Weights of a small masked image model.
Model: 64-pixel images, decoder width 256.
Data: trained on photos of plants, animals and fungi (iNaturalist), 38949 training examples, 149.9 epochs.
Rows from block 14 of the encoder of a small masked image model, named by matrix and row number. Rows with one number belong to one neuron. Each number is 128 + 24 x the weight over its row's rms, rounded and kept within 0 to 255. All counts start at 0. Numbers have three digits each.
After each neuron's rows are labels from the 100 images, of 14848, where the neuron reaches its highest value: "strongest on" is what is common among them. Only what is clearly more common there than usual is listed. The data: photos of plants, animals and fungi (iNaturalist).
# fc1: MLP up (encoder.blocks.14.mlp.fc1.weight, 640x320), inputs 216-269
# fc2: MLP down (encoder.blocks.14.mlp.fc2.weight, 320x640, transposed), outputs 216-269

fc1.136:166137127080105121140142103123145111160147118148103067095133126129147128136163095151184126155121145172131140151112112074100131117103070112132092158131145110117131
fc2.136:152102155129143135140102150014113132109124116148148120129119083121168164158110145095109120098118130096119113097137120140163138133105146126127154129133155149138128
strongest on: class Insecta; phylum Arthropoda

fc1.76:103122126107131150116112146129160160111103087102102086126102091158060128142122179136136137113121132158125163140138134145141120106159142177102154130129119112135163
fc2.76:121102116151140137144099124132088149114103103089131160134077118156136138172104121112100087121126112095113139133129103124133136153153154096146126096152130150121122
strongest on: class: Aves; order Accipitriformes; family: Accipitridae

fc1.240:141108128078127113123160092122132150138114134182053069102116101111143112178145138145123112127126128128140152106137137131145135123106125128122160157125121098126149
fc2.240:112125139124133105130095142082124114117132138106139124157122121140137177139093125080102110114118117079114154082160130109155142116135166109160144144121148154125106
strongest on: phylum Arthropoda; class Insecta

fc1.20:150096134131161114144146139137136133117104124167159104124128138115125124093123140166122103137144153129121138155166139151119120130102105110151131140137153146142080
fc2.20:115148107127103122147131114000116132101170149142116141106108130148118102150138140120098119098101116140129146121107095152117117143122148135112088152122135101113123
strongest on: phylum Arthropoda; class Insecta

fc1.221:130093151067113130150131134133155135134151154147074119097129137115156106174106118171131109152148128118143140122186111118134083107103105117079103093110140108132134
fc2.221:115121131120096119113112119014076103085155143122141135150126092115125138134123137099130137117085126125113152112118119127127158126154131144121125150150149131120115
strongest on: phylum Arthropoda; class Insecta

fc1.456:098159121146130097099152140134106106138134135091085150121169119095097091077119132121118133156125130113127118072140113137140141119145114116150108187128115148154164
fc2.456:148140158111080126165082124072140146139177170131142118124140118135158174132145120122102142121146144125140164133133122126118125165133121132170137109135136128099099
strongest on: class Aves

fc1.181:129131118126111114148109127110112140124127129177156165109128115126113175131125145116092142077130132088153108132167122170175128126111139164126173138108098141108099
fc2.181:148152101134092153123149105138153122180127181108137143139134153127172126124102131121141118109112117087123070096102152126133128093131116127122059111093073106149153
strongest on: kingdom Plantae; phylum Tracheophyta; class Magnoliopsida

fc1.538:104141110090110137110140143157130099132149142126137120137139196155148096140142089163190137160123166145128127118126095100160110086143071135171120126096143088100101
fc2.538:104160138165138118150113130243097132097150155142123147100103092106129136142138127115138120117098127131151139105149117133125126149110132107149155172141100119114092
strongest on: phylum Arthropoda; class Insecta

fc1.479:090146133114106163099084158122167123109130101091125102123114117168085146154121140158125112129134140150111152103125086095161120115147131165090145121101124139138149
fc2.479:138101144136156105117107095055120130145127083116127169125110107134109154120128127070118106141116124126124139159159121141126142117146154125166148140144140142130104
strongest on: class Aves; order Accipitriformes

fc1.503:198131139136120135151178120131138144138124163154166109117135125137181142107151138140142105115093127153111084148096122098128139144079099156114118132161129093140109
fc2.503:102125139092134116126095129026136098129148137119116135123093138136095117124102118104099127071121135109163134114145144130137113136153133109146163107112128159135131
strongest on: phylum Arthropoda; class Insecta; order Lepidoptera

fc1.597:124145149124100130104124111129155091141152138120102134119152131131123135139143078130134117123128155143127138149102091127145150117127088128157108162069159127099111
fc2.597:132094140128143088148133132216136121094085099128105130118136130105124135119112146121116163132137109118119136103157155159126113093150137126159132121147132161179151
strongest on: order Passeriformes

fc1.11:125133108142087168110134146131101143135146084165090143130163124162153111120112064152128133118141158098136106090158133132163092140128115128126127127105101134128123
fc2.11:134114129134123100125156133250138115124106154107122123132111129130118121149148149114146122146109148171114133154110104137096172122113134143106118127101119134117141
strongest on: order Accipitriformes; family: Accipitridae

fc1.354:118116116130111128136119152122134079125146121109129117150132160158127147105121136154124129123132147124120120092137115110158118077137104158128107067142075133109167
fc2.354:118144179128100127116107135008144105110147123103125126155148121127150160137169123154143119149147127134127133142124103132135153137134162120130115153120145138123099
strongest on: class Mammalia

fc1.224:109170182128124090122103181123130161083110124133069085108102096147128148150150155149154092136112161153117142083158117103155151149135154135102156144158149103103131
fc2.224:134098117152137129152107125000114124129095121094137134122137100150139134147101124125116134108124096102124118125131146126144124148134189154154130110150123121159107
strongest on: class: Aves; order Accipitriformes; family: Accipitridae

fc1.417:132151132112135126116090136121170134111123061078121159093108105175096114112134143133132161138140166154143152133141116144172134121134125152112156126133151097165162
fc2.417:141108122120111128148113116101104141131100140071145142153132149131137152137115138102090081113122094107110132149128105127165144146139206118156144081135112172093134
strongest on: class: Aves; order Accipitriformes; family: Accipitridae

fc1.165:113130096144187132099101108128092144116103105163109109095106076136105118100155153117098133112104137126151092135146153148139120125107121169089140185102111095152164
fc2.165:124102106131104117133119122105136126142105107103163144148146141103113156125134110098119105150111118088096120142126146152165121106170167114153129080135143172107125
strongest on: class: Aves; order Anseriformes; family: Anatidae

fc1.321:131151116111122133114103131107143156083151105125086109140142123167109142146134140168175119136160149126089149107142142128167123160115143111135165132144122115132134
fc2.321:116103123115152130161117112000133149121111109114140150123142101126115110118121107126122126129114117101111139131135134120124131124131154155129133106145131149143123
strongest on: class: Aves; order Accipitriformes; family: Accipitridae

fc1.227:121117121117135134176103149127103115099146127128111092065130131140152126130150159148140153161180157118158115135166119122158086122137119137100150109111104137150131
fc2.227:130122155140113085088117147182156096147116140109118124129148107110104164130144113065111129117095118137087118131120159149083146161158121119127131132112121166127140
strongest on: phylum Tracheophyta; kingdom Plantae

fc1.304:136165111140131126119140115159111113161137123168108102097179137088119124133169094131140123160120155156106133142086123106104181114117138139133093172128179150099125
fc2.304:146083125102125143162127136255144138098147121127144139124096119163136106109108105104119143128114141123115149159134136164158127140150168117122164102146117092156122
strongest on: order Passeriformes

fc1.316:117165098142094133137124116125080094109112092164132122097151108109107109102105127128087118061120082123158098136150140169143103102129127138135174145145076142119129
fc2.316:118138150112119115152141143173154111187146171163134145170146176094175150107126087109137149147157147063127150111128136137122141102097124074166112116118143157139122
strongest on: phylum Tracheophyta; kingdom Plantae

fc1.42:109175156161129119110133150119122089100141099137094157099121143163162124134161149116113138148139143182136137068169134130127147129117146130128106179133126129112154
fc2.42:155092084137109167149114116079130177140107146092154104141168133110061128090144137142150112107114105106068113175137138154131099121119201140114158073126108148133113
strongest on: phylum Chordata; class Aves

fc1.3:108133124124084120154108156129126119138166098137125130153112154147148128148107083160103115129146130129144109083152086124153093101114116123153099077124110124115149
fc2.3:107145192124122121123124107072154119110125106134177104155143114135153131134170114117150148137126123158134170149122106129128170154130162116145136162128150138118085
strongest on: class Mammalia

fc1.520:196134129098146141136167078122186159128122105176138094090144141124177103124160111140116131106122138169151132165117123094106134128094090122128106133168131081135131
fc2.520:120129101124074136135066128117108123141131170121114145142125136125118159143085091106108105103119109088159137108114141152160164152143131135147114098085103167116113
strongest on: class Insecta; order Lepidoptera

fc1.142:123160158139148126164106177144164099109120124146115119114089135156151141135114149137112156125129133165156140121150090155160131143127116124131120169119129149133151
fc2.142:128096104119106138128140096159117101177092124109151151102135143107127096124128142121099111160143092125124149160126163122087146126121168149130136119142129148139125
strongest on: kingdom Plantae; phylum Tracheophyta; class Magnoliopsida

fc1.560:147141119142098152169124140130118127143143121121129157137130164144141137126116102138131090138148110133154103106166102135146093099115140150151123063140115165142134
fc2.560:098119175127090088101128151044120097109152112141130111140136122139127142168154123139156130132138134145136168106172084114130165182135178133105133147119137145147112
strongest on: class Mammalia; order Carnivora

fc1.301:099147146119119119169116127128135120072137120155126135157109118126147144178113165160119113083081146158122145123143094107160176112120105179138130131151151157075147
fc2.301:127123132167132109130124123094185117144088117130125117105126137100153118118105098107120132149143148105077140128157120149087117141118136101109127131123154147170117
strongest on: class Aves

fc1.178:074169165150133148154123145142150114129111108149103128139090111179150132158160177114110154120129148122139150095117103124099185126095107155067102119109159127137147
fc2.178:119091109138132110136135096072110157146084143085163150102138153107093109091162113139130106103113107116099114149129123146166107118152188169175159111122107139140111
strongest on: phylum Chordata; class Aves

fc1.161:170142130160115132107146120129131131138124109140116091060157122087110097118163159148159115135102157132125118138104112117138131106095121140105112145121164132132099
fc2.161:151076098120112111138133101057134143124109104162143139135147105154171131145120097092101088104124118120111146100123117136148119116120170105156139113150155131123123
strongest on: class Insecta; phylum Arthropoda; order Lepidoptera

fc1.71:123105095114090124120152104138140118163166158129100074104160130111122087162132137159156146144107149180157163151088114104145163100101089116151127153068164105102127
fc2.71:099134143151131089140089161175102126113102116134128156129094104131167164142113175100100131126100125095118091069158140109117131127116162126157139124162132130173126
strongest on: order Passeriformes

fc1.230:118135147109137119118095141111110141125148125178101128114107112132112166137146150128080154092133136089143116107180112155170150156112128146133156188130099150095128
fc2.230:158120091122121152127142090135110140186120177111153138132144187106148098109120120111113092125108105078136095123115147101116133117100129132084067086107112109145135
strongest on: kingdom Plantae; phylum Tracheophyta; class Magnoliopsida

fc1.635:138152148128098121095088126111180127092171130132143133143127112129123096148153099152155117159129171167124172171131103179117143169143121112151137161133134099118087
fc2.635:140113109119113136130109150089156136134120141107087122140127144121133154117091117140146114171130123104124153094164134119147111086124095155122109106144163165119167
strongest on: class Aves

fc1.313:209140140061139105132158088148173166128143077117123085078160162169171086093122115141135138124145132168164143156142127157137090126127060153116137117188134106136110
fc2.313:083116123126131105149086120017120134116163180137130122135138144099144155121095114128123118101106126123124114090119110097099148144093102135110110121092147136108119
strongest on: phylum Arthropoda; class Insecta

fc1.308:113122129109134092144075142138135149115127111122079152124127144152120121131159159143102165122154145145122098085143110115133135128142076107100130136122138108134148
fc2.308:111085091142130118115145088007132131165106133120163099123171164079123143116123119122136101173095125099106128131126161120102148098126167136160146143141144143136136
strongest on: phylum Chordata; class Aves

fc1.365:117114146169125130111124104095121102090135106121140112146116098119138137146126164151132106122134158129148107091143142080185166153123128115135123186160152154123115
fc2.365:163115132150153098169168094116162126148111181105174150095179106127109142130105114106109101103105123082137151161144176161128083119130140155111181083095145133163105
strongest on: phylum Chordata; class Aves

fc1.324:151138142124105121134134112151116108157137120111154175115133134146131146131137094128108125149130133118156143138100125116138170144114138105113100155123152143099120
fc2.324:144122133111090138120114141255144137138125127094131135136123172135133108125134122142117125131145121144127149136144125115122139137126131131119123116106095118113121
strongest on: class Aves

fc1.602:168106115105139119143165115134142164115115146163139075070092086106135134130142161140143150099152134114140155164174162126119119136109141122086163160134110142127134
fc2.602:110123141113113130127094139137094111133107121103114128141115098100120150160087116110113103099135095077108146100133131131148154131148168103145129111142175159150114
strongest on: kingdom Plantae; phylum Tracheophyta; class Magnoliopsida

fc1.540:114098139084105122143144115113130094066111113153112089147146136090121074088094088147087128115147135114137135138165153164162094142090125147123135128156097140146112
fc2.540:138118142150162149115081105078131176180106183127132125145090112079114125126111122101140100125084107106100097116128124122059150140118145083137131129138177137111118
strongest on: phylum Tracheophyta; kingdom Plantae

fc1.263:099150128130118117111096134097126128132108103175150145130144093116106140140176153144111155086145109093171116112163136161133124110168125115145153175141111136129136
fc2.263:144133123122099140134137078092131107170116193102131133112156184108144130111101116107109110119129127070145127117128154122121126126120149137132100097109111148140130
strongest on: kingdom Plantae; phylum Tracheophyta; class Magnoliopsida

fc1.369:132135135141086150130138106108154090131115105121126100103131148101142121103121077147149103148139135125126144171114098149153107106136100153143126138153140114111107
fc2.369:143084112120166148119121115002116130141125115144133142153107134161110148126101123104133148100140116143081099130169096152142129096186134140127110097131128126134149
strongest on: class Insecta; phylum Arthropoda; order Lepidoptera

fc1.189:125131163136080127104140118116137090124163103129069110078135133132137124131154136141132126150164154129126172093171109167167150119108109157138156171121154126089117
fc2.189:107103107120173133130128152071118166131110122113191161148123122123100138131154150122131131110136098143087069171120111118131139092183156122135135074111103099173142
strongest on: phylum Chordata; class Aves

fc1.306:160135103130145151094126119113074160130115097133127124097148112151107109091141170115085141086096130123128107139131129160114128139102125153095150159108120073152131
fc2.306:108139151121104117139078164108097110136115129122142130158110154145112163154108107114145100146156116122114167112155106103138154117152169096187117105148151171112124
strongest on: order Anseriformes; family: Anatidae

fc1.140:109146146131112120161120117146118137112195123144102118125108147209134172137148174128129129165145140168157149133130102125111137150132124140114103145151148103117154
fc2.140:092111102149153110117155126052155102169085130098158138123143146119070117090148134117129089145117125137129152159140136126108143110164165137150132100161131173121135
strongest on: class: Aves; order Accipitriformes; family: Accipitridae

fc1.96:133120134143100134112133133145107115142141107131105052079153102140109073104172122198200142172141163203166147157126163147135114113108103086168148154090112128136147
fc2.96:115151135118156128175104133216108157069156162140146139125102122145139145127134133106124104125092123091130116104156096133139129125119154162088140123135134110132093
strongest on: order Passeriformes

fc1.89:106120138118147119133136109137138094133107143169144119061188109077102089094135114150132134155126139141114178123112138116071152103072136134127151187141150161159122
fc2.89:156143151105092161123114127210141170092134094070124097131091144141166138131143135136129101112125121095083124121154102138199122109151159137096150116138092100118102
strongest on: order Passeriformes

fc1.188:180125130119153129159142099134155135122061113174143076101141122082162097104156095126103105102121125129144119164183150141141116119094091116128138118152122136123130
fc2.188:098169107132097127125123105068090155156155128117117150140118108117138146149115107134139116140121126124117126110109106140107163116136165124134072134131165121102132
strongest on: order Lepidoptera

fc1.294:171141156092108124135130113144136086115173139160122134142141135108151108120117114138116110093124119134153167155148085109176188133116106135111136181130113158107160
fc2.294:100129126148136144133145101107165137180114136127139069141142120099113115138109149141130115165082118106130164123141142083158132153100130126114161132072159118126096
strongest on: order Passeriformes

fc1.117:138136114152130123126162113137109104150103092123107098097165140102071109128150167163166142162107119150111128140089136105100144106102122136113119141124172158133125
fc2.117:176066107128141151141123089099113171085117119118154140102081084176141110114134120090095124120124090114144083143142119162157110103151160082125167115160123109148117
strongest on: order Lepidoptera

fc1.356:181122126146176152101165089128147153124113092144123109082168137108155080095143106131114125116102124140143114154126135127103128132099114128102110136172144090102148
fc2.356:111121118103091116160088138159138124145149176136137161141127141125107171152100124102113105110174118103121126110129125151154138148158152098201145072103091151140114
strongest on: order Lepidoptera

fc1.229:094174166123131148120125153104150094115159099141109109116103145146163124119127085127103124116148141124143190084152111126130106125112114119136128166129117137117096
fc2.229:135119118159165118094132112016145143125102115080165130140123120150139141114140144116125126112141114108081085163100130153137142107143158145122134114132084116152137
strongest on: phylum Chordata; class Aves; order Passeriformes

fc1.130:109143146155142108158104130141103085117154126131111112117094124141144141128139128140107151123147124153148127084133106122173165128117131161132099182162168113135141
fc2.130:153103107131124174126148121175146136144105143100164145114151172111125114089139133124110130138154121104133114179103165136138176126138129161118127102136133153175107
strongest on: phylum Tracheophyta; kingdom Plantae

fc1.424:169141135078121131147174114113185155100138065158122070092141149160196074134143091144124127125173133186156151154143127111149110119079072130118137142171126090118146
fc2.424:107116131155128124105097132064115122143129170116138131123108135112111162075114097070106112107086125123114105151134127124142159132112113182136081131103119171127109
strongest on: phylum Arthropoda; class Insecta; order Diptera

fc1.318:138111132129151126117168155120145129093098144167102150122111090100094091126132140134132144136125136146121128171139151144133154113129144119124178158193101146126100
fc2.318:116106121148120105146111107004133140110147135140120134146106111113123135175121126118115118148115088118114103107138096157162136133135144131117140135123138142117144
strongest on: order Charadriiformes

fc1.578:162139148140133134156117119153129116130115132131136174143114116131123163132108150112137131097131140123129152103171104146166145110153100144158131152135162142110140
fc2.578:150090120130115172127159107198145134152114155120152114102158171097153135141125112145135154136147147091103138150110143110113146105107139143136130120157139146163138
strongest on: phylum Tracheophyta; kingdom Plantae

fc1.334:132152131128132099130102171142127106112125134161115142152109134162153139115119144126103164096124129105165105067174099137131150130131129143129097141119118107121138
fc2.334:124113118147106160116148096188161137189133135101154139116155154106137095133148136142139135158143134117117152150133158117106161119129132130115112129095133167150132
strongest on: kingdom Plantae; phylum Tracheophyta; class Magnoliopsida

fc1.21:108144085144119125127153110124111087134142127137111134110168144097124076092090097110129132158136138114174114115125145123123144095122102125139088135102119137135161
fc2.21:167158172096103129133097157241169146108149135122155094160125122159135150164159118131146107147154122140108173150158098118162144184131161100109110105131114113105100
strongest on: phylum Chordata; class Aves

fc1.506:102155133093093105132130144107165128052149097130052103139132122178133120174134099125126109118126124137145148120150098116142117145136125162094149168169137148073131
fc2.506:123092112139155112124129113019122125157068158117139176091141087144133157142119123091129130136092144093101136152114126112103135118128157123131111081106127157172115
strongest on: class: Aves; order Accipitriformes; family: Accipitridae

fc1.623:150133134151112091132156149127141074105137168143099082090154123075106087117180116126131120154146137167118158092145160125104125122077131137149101183150159168101105
fc2.623:145115121113119158145095144020099174107138127082148143146100118162134126117113124125120121110099117132097132142117091133180097116144185136077156088148135092146115
strongest on: phylum Chordata; class Aves

fc1.570:119138115097137112083111142136146157121130119129099134139098079145089138155109120161153122163176169154099127129168119127156150136120175104143170159134099124145105
fc2.570:130120116144139109159123128000106126121095130105143150119098094117139143126120135128098120111099089100147106112126135125134121110135168164125135118137135142123137
strongest on: order Accipitriformes

fc1.68:097142140103116144144133144110168149135155119098128079116131145168100123147142150166184165153135133149157128157143102109154097122136138135096130098124129124123148
fc2.68:158111153149142154105111113086073130123094131127109176117095100101133150120103095069123083102113111087095089118134104135124181137140152122178116138155173148126137
strongest on: phylum Chordata; class Aves; order Passeriformes