python train.py --mask_ratio=0.75 --encoder_inner_norm=false --encoder_patch_size=[8, 8] --decoder_width=256 --residual_init="none" --steps=15200 --weight_decay=0.2
Rows from block 4 of the encoder of a small masked image model, named by matrix and row number. Rows with one number belong to one neuron. Each number is 128 + 32 x the weight over its row's rms, rounded and kept within 0 to 255. All counts start at 0. Numbers have three digits each.
Before each neuron's rows are labels from the 100 images, of 14848, where the neuron reaches its highest value: "responds to" is what is common among them; "patch colour" is the nearest of a few named colours to the mean colour under the peak. Only what is clearly more common there than usual is listed. The data: photos of plants, animals and fungi (iNaturalist). In brackets: how many of the 100.
# fc1: MLP up (encoder.blocks.4.mlp.fc1.weight, 640x320), inputs 54-107
# fc2: MLP down (encoder.blocks.4.mlp.fc2.weight, 320x640, transposed), outputs 54-107

responds to: order Passeriformes (54)
patch colour: grey (76)
fc1.546:115203112163130169122215087131099168150133170094161214062144049090130174119121110124074099157085163049131158131173167129155125149143187152110133145142161133076138
fc2.546:062127062102141121168127172172119128092144166189137119156154144108092076096122107103101098106145179118116123122093072058081121119054121162070084128154161096142118

responds to: order Passeriformes (54)
patch colour: grey (76)
fc1.139:141117154149209111107143164102143097177097050104163155128077114146104107129127143147117144130124094056141133061112165078122127106142191143128139162168143137070103
fc2.139:106118159077117134155116167124153167068104177113118090120148162144110092149154143176088123152151110130140097033137112117154165090101096188170129150137106115123089

responds to: order Lepidoptera (34)
patch colour: green (27)
fc1.459:146133150112155165131149144163205170138193096185161091133128047150076146125130148155149108148087137135149133128127103133151086151147189108149125108180162180074182
fc2.459:126104102179117110093123129096079133166104169056121120095113127096135135185150114070078126106085083111050101104090167156071112148147149151086090107092116136098130

responds to: phylum Arthropoda (63); class Insecta (62)
patch colour: yellow (26)
fc1.571:137115130085136116039159125151113124188118090166174172153094122135028156183052128100117120135129127117114131134133159099116129110128094148173138136111142133150160
fc2.571:126095090166137092132123115145137155199111120150158168161130134094125115150155119140110110126131147120060125109128110095131134115094147155068087140148081120205133

responds to: class Aves (83)
patch colour: white (29)
fc1.50:106102155155140122125127155161170151165147116174151162101158081123179134068156090150112131095094164102112114079105124129129153169129128127158142102151112110099125
fc2.50:091106081128118154144120102168111070093114152172169108111131134107115114094110166134112118118164175112162191135121099059116152121097095092154171137109167111085081

responds to: order Passeriformes (50)
patch colour: grey (81)
fc1.585:132092170120149140080101133123084174128174095080085093158084159134158147133132127083152078142146132137103133121118120158139076133147179106149104149168110118097150
fc2.585:079151099133191121212195141103094063101123140133136136111089147156112082147134128099081099118140167184162115146146098111081139123086167108131108121149131118176129

responds to: order Passeriformes (50)
patch colour: grey (82)
fc1.322:122121125148142076153122113136131145191112106176142135159130146144119124168164092106068141103131130129146111117159187134127183083188147204120106094110084064133120
fc2.322:129155137112075087105148129115163144102099135153182104175169084139116086118101143104153108133120117083172198155174160048147147132119129123187087136082118095164113

responds to: order Passeriformes (58)
patch colour: grey (81)
fc1.21:151128139144162112157109137157186123156157084116158114150120126113109117168098146159114169119119096048139106124125155111143125154107139141099207126128120108144137
fc2.21:106157054108067116105108147160077088094132152158153134134114096118125076120118158157116124128143109112153148162158144059097110089152179127146079126079132126118129

responds to: order Passeriformes (55)
patch colour: grey (78)
fc1.606:132097152090148126149088146145157136159099124128115138104121097107071141184138137152140195190137083136148069066063108060139120126160124106114138132152141112083135
fc2.606:145132134138153143131112120115182135117143165084119115124113128120130138123140171177143109165186076131160142088071178116138162063144096201170159110115101118131141

responds to: order Passeriformes (51)
patch colour: grey (86)
fc1.125:164207075135125132151169121143112160138088143180161174138175070111138108148072180157119148169132103110142071086146131150136083110096142081100092117176152094064116
fc2.125:102062116111142146135152132143163165092170158150113106148142210149129135106130156139183148134142112137131111113053123056073126090083132174151157101122099111168151

responds to: order Passeriformes (50)
patch colour: pink (37)
fc1.582:099128105105076138110115073158121133070175199153176143144153050161105166092150167143111081112112117071157139166113084106103151143109127111169178122082165120172162
fc2.582:105044049165130149064119119115141114134139143136155149140097181087154196108113114131138144101122132175105109098100175150160158078119072151184123150130086117143137

responds to: phylum Chordata (92); class Aves (86)
patch colour: cyan (51); blue (31)
fc1.194:108117164119161091124128129171115142128138087108085172150129115086124160146132097105125145115100109089120115090108108166131107190118154131095177142143143119154189
fc2.194:114092096095182130129094136117091102116092139122200113095102135123108091101065119071084156127108119139081088081139078133086149148110133094190098091125088168119115

responds to: class Aves (86)
patch colour: pink (65)
fc1.3:146132139150152119103159112106104169113102119109145167097131110135101115137073137154132190133138112116124079147153129150123139106149151076107141122067168088129128
fc2.3:104068090182075150084149139117165104131127164164121103128169137163112156091174095048182117144145134151175158060069131117123172139103108144171152124129157152088129

responds to: class Insecta (67); phylum Arthropoda (67); order Lepidoptera (32)
patch colour: black (73)
fc1.592:100111161119070150058191117107177104165143108161084126137141141168036147115146145060174124160124157152157142068125149136183118144133124133077148136160188112070181
fc2.592:078131156110118112078151141114107138174079153075161120078142144116076133167125100037086124105119144126085079091108151112071155121119147166127130112109123154144110

responds to: order Passeriformes (57)
patch colour: grey (82)
fc1.430:157151160074107148144142116088072183139117130094101115165176060100150165136095164166144115164172152108143126162081062141108089180155100115135093195098122171164169
fc2.430:129130081126186095103121147135088167093123147168159140119092212120135139087100128076097100150198157150110102115160153109142152150116094080166135128122056125107149

responds to: order Passeriformes (56)
patch colour: pink (27)
fc1.301:070156084174085106155136080179142150123125140134105174148199082089165176113157143123100097135116125084104171126107055140100158193094182090154085124102123125151158
fc2.301:142155060129198148123101144136107115103147134124148108123133128144131169088068195142113146079135129109095091141125078115117122145131085098123172147152130103093159

responds to: order Passeriformes (55)
patch colour: pink (32)
fc1.272:140105096130158124103125132137126123113182125183112127164179078156130143124173096135100119127150107111105101140095086132140125181120167149144128151138146143138171
fc2.272:124077060144133142103163126109141129126150186107166147105108222113158183124134125136105092108108137185095115125103136162178160106112079115155108132166106131104138

responds to: phylum Chordata (94); class Aves (86)
patch colour: blue (28)
fc1.201:150147139130177117137169175096151086100198057119109215169155113095140221137112138126118141128141118118133121102114115130159120150106107152126183160154200159094255
fc2.201:062131111084089116044142108149069143129070147090144136111111129122119093154117122080111151139123107129115139136151097123092146112191165126108081127119108182166089

responds to: order Passeriformes (62)
patch colour: grey (75)
fc1.98:084141107192111184149147109115095134083135173149054125151201085111167091087145143177144081143102157050159153130091119130094114186154165136163124111148146139153121
fc2.98:124102058106150145165123101105134108101128161149117130105095186122191198104129163159078134097118112091115118125154168127127197114118105122181176125141105095106132

responds to: order Passeriformes (51)
patch colour: grey (87)
fc1.83:147135134154132115134175138080097179150101095113172164142138091129104144140095180147131159187117112116171147143091153161094088169160102128140112158149157125083133
fc2.83:072120120132145143139116110170145094093143144133101104157148170115089104085118141110141164157162144135142093081121088061117175130152147147127107129124106085214135

responds to: order Passeriformes (56)
patch colour: grey (87)
fc1.163:160146112135114119163152141182112134128113145100096111142151112133132092124104115128099115142098090094079175090154133095142122148099159165137125123132099114110045
fc2.163:089125147182143169097177175091151127119101098129129132099145052137188148079100119132095137056109124090119172179104085135166151144075181174102177110150148169069150

responds to: class Aves (83)
patch colour: pink (29)
fc1.265:081188101132118115135155088143061160106093095053121159132162074110151110105065144122101128141097164123132127181152079140047070197123184100174162131160142106127184
fc2.265:150074113170181134089136148083096131160137179142185138127103151133145185074140132138132109127077167085102171145108145139125142165135065183141152133150085139107161

responds to: class Aves (83)
patch colour: pink (32)
fc1.560:077029135132111102091123144099144085143186091072111169112114107100088155059101149134144118096121110146100133127115099148061182146102107117183157116090175076162141
fc2.560:181100153148119110078105122066110086188113143073118137145117120120141137183112160123129130145135102137097157156164152208171177127178170115126098117105153102092125

responds to: phylum Arthropoda (87); class Insecta (84)
patch colour: yellow (50)
fc1.264:115123181110091159120137146111201077148162104108069105120105107187031148137103164099136131178125148156119191108095148140118138101148168111171173150166138166081122
fc2.264:089162121186140134052140157113109161202087154100165136101146095083119135165161137084096135134134138151101115145101145177115122124168152208105119112143138155135113

responds to: phylum Arthropoda (61); class Insecta (60)
patch colour: pink (58); white (28)
fc1.54:146168090149198125155103141141071155104123121133194203101114137080193140162136143125094140129135141108133091142178130132110109194128177028111092148084101039072153
fc2.54:138077111167101146089144121100129121107151192185127090152150131151108146087154146104194110150172116167153171105094144127112155144125106162153137132131176147106153

responds to: order Passeriformes (52)
patch colour: pink (28)
fc1.17:115141117116137094119149119145076146100117118137086133148124097100177124131126177167111140156147149127136113172150115106124069158159205118149099164124136087112162
fc2.17:188093088170158142122111142057170146165121172114206108119144153119159197117161168122111107096103142126134134108097166182133167178116075136173159127161094117133158

responds to: class Aves (87); order Passeriformes (59)
patch colour: grey (75)
fc1.312:114115098081134125094159096154116128138145197169172132171110086136057096177136105117115132095126153149105113064120105089096122127081035132094155111136153156128153
fc2.312:084110095154135132132121129139157124061171145151116165099122177140130128121122140144160119042087127182134104116088083099118165109066098118165116123124111135098151

responds to: phylum Arthropoda (70); class Insecta (69)
patch colour: brown (50)
fc1.295:128152184143138145130151160090194169154146099159083144162153090170151175107141128095142173144080137100108109154114102096144059141110144055147137105106078116093132
fc2.295:109180047137187134141131088139077157161151166121145110094121136093126087121153142085106149102090130127106118173140145160089092133137147147083091117172133114128159

responds to: phylum Arthropoda (77); class Insecta (74); order Lepidoptera (33)
patch colour: green (69)
fc1.356:130111150116120115130136107122167130127157105095117149115118096148020106116115143113115110140174139100148135124074161127127178131133088124186185114161165132113168
fc2.356:106123125137118077114122159118087150146093170117181133101164114094104155145086159048074107091143146114092096136109149129089107108130114171126051132100139114138097

responds to: phylum Arthropoda (90); class Insecta (88); order Diptera (34)
patch colour: yellow (96)
fc1.559:133118169093103154124133146115189155130133096112121115110100123185083137068118126083154144164114128129151142142126175097097161124145147086193124097106126136097128
fc2.559:115099154183107110131158116145131169177179117138153154119216105067150202132151109084100104149119140127134185188101110145133139184132146148085090143151135125161140

responds to: order Passeriformes (52)
patch colour: grey (77)
fc1.407:173145100135090160128150145064111118182114186117143166106045139089092076121056140152164095136143124136109115116130132135154103073162134148101136142137189178081118
fc2.407:086068084148135172147161111099149122050152119176127118136100169144099130101107121124152163080139153178171121155148057092078157136079156117184114101116129086150142

responds to: phylum Arthropoda (86); class Insecta (84); order Hymenoptera (28)
patch colour: yellow (53); orange (40)
fc1.119:186130143126163174085146100106147102226147149142133154140092147158129191154140138110129146151099142171078093111146150106112150106091084107170108130115096135067192
fc2.119:062146098151175108125128126152106159118126136123136141122145137095154106126134162086120137107153161138151094171130124143078130155145125185099102155159156116125111

responds to: class Aves (89); order Passeriformes (60)
patch colour: grey (78)
fc1.105:115116130158098158127118075148107147145101198112110070175186145120093120093086126089109072079099058113062172143141101118131059114078170133093118144111156136104059
fc2.105:112104105138166162146136125142130088137143120142181111150121155189179176051099158112109143055074117127132075214156131169108100135101138073182164132076111063076159

responds to: class Insecta (60); phylum Arthropoda (60)
patch colour: red (25)
fc1.142:148197159152172165124124123124118134099173149137163132180157134148106157115140147182160167169130124114135137100091085109129104117144131119141167110184130145078106
fc2.142:094117110124121078103105118148070161102116128130166155109140177089104099115069155090091174123187131118103085155151138127084128167167132151122074136129129149125095

responds to: class Aves (86)
patch colour: black (48)
fc1.621:119115152126108119087153080148143113057187128130126150126154092109071198101114132081147124164150116128185160172125181151127168168115132141151165107165223154141192
fc2.621:064127111137126124152118139113106120160088106108177151098147132072109185161120129083077119093111145100080109101076160146109155133140181172126108120153141139169103

responds to: class Aves (84)
patch colour: grey (89)
fc1.608:103077126137092137060183116159134134158132133138098154111109139124065115122156147090134122144151140175174176103121170167171187136178116114152189128208108127159170
fc2.608:141116132162120076093124147126078176176095153097185124093153085095086153178129155065136157146125093096120107114075181154116138108157169137137102135106117151111094

responds to: class Aves (83)
patch colour: grey (83)
fc1.176:151133156081104103101117117102166102193090132161153140152057134157115161172185122107133088103146122193107128130150117149159131107127095103085101119081079138103044
fc2.176:129130148172127145082172158132156138100166138147139118116168139171133119054079095100148154067118172144191085184116045132143096186100151128204093153103164155091136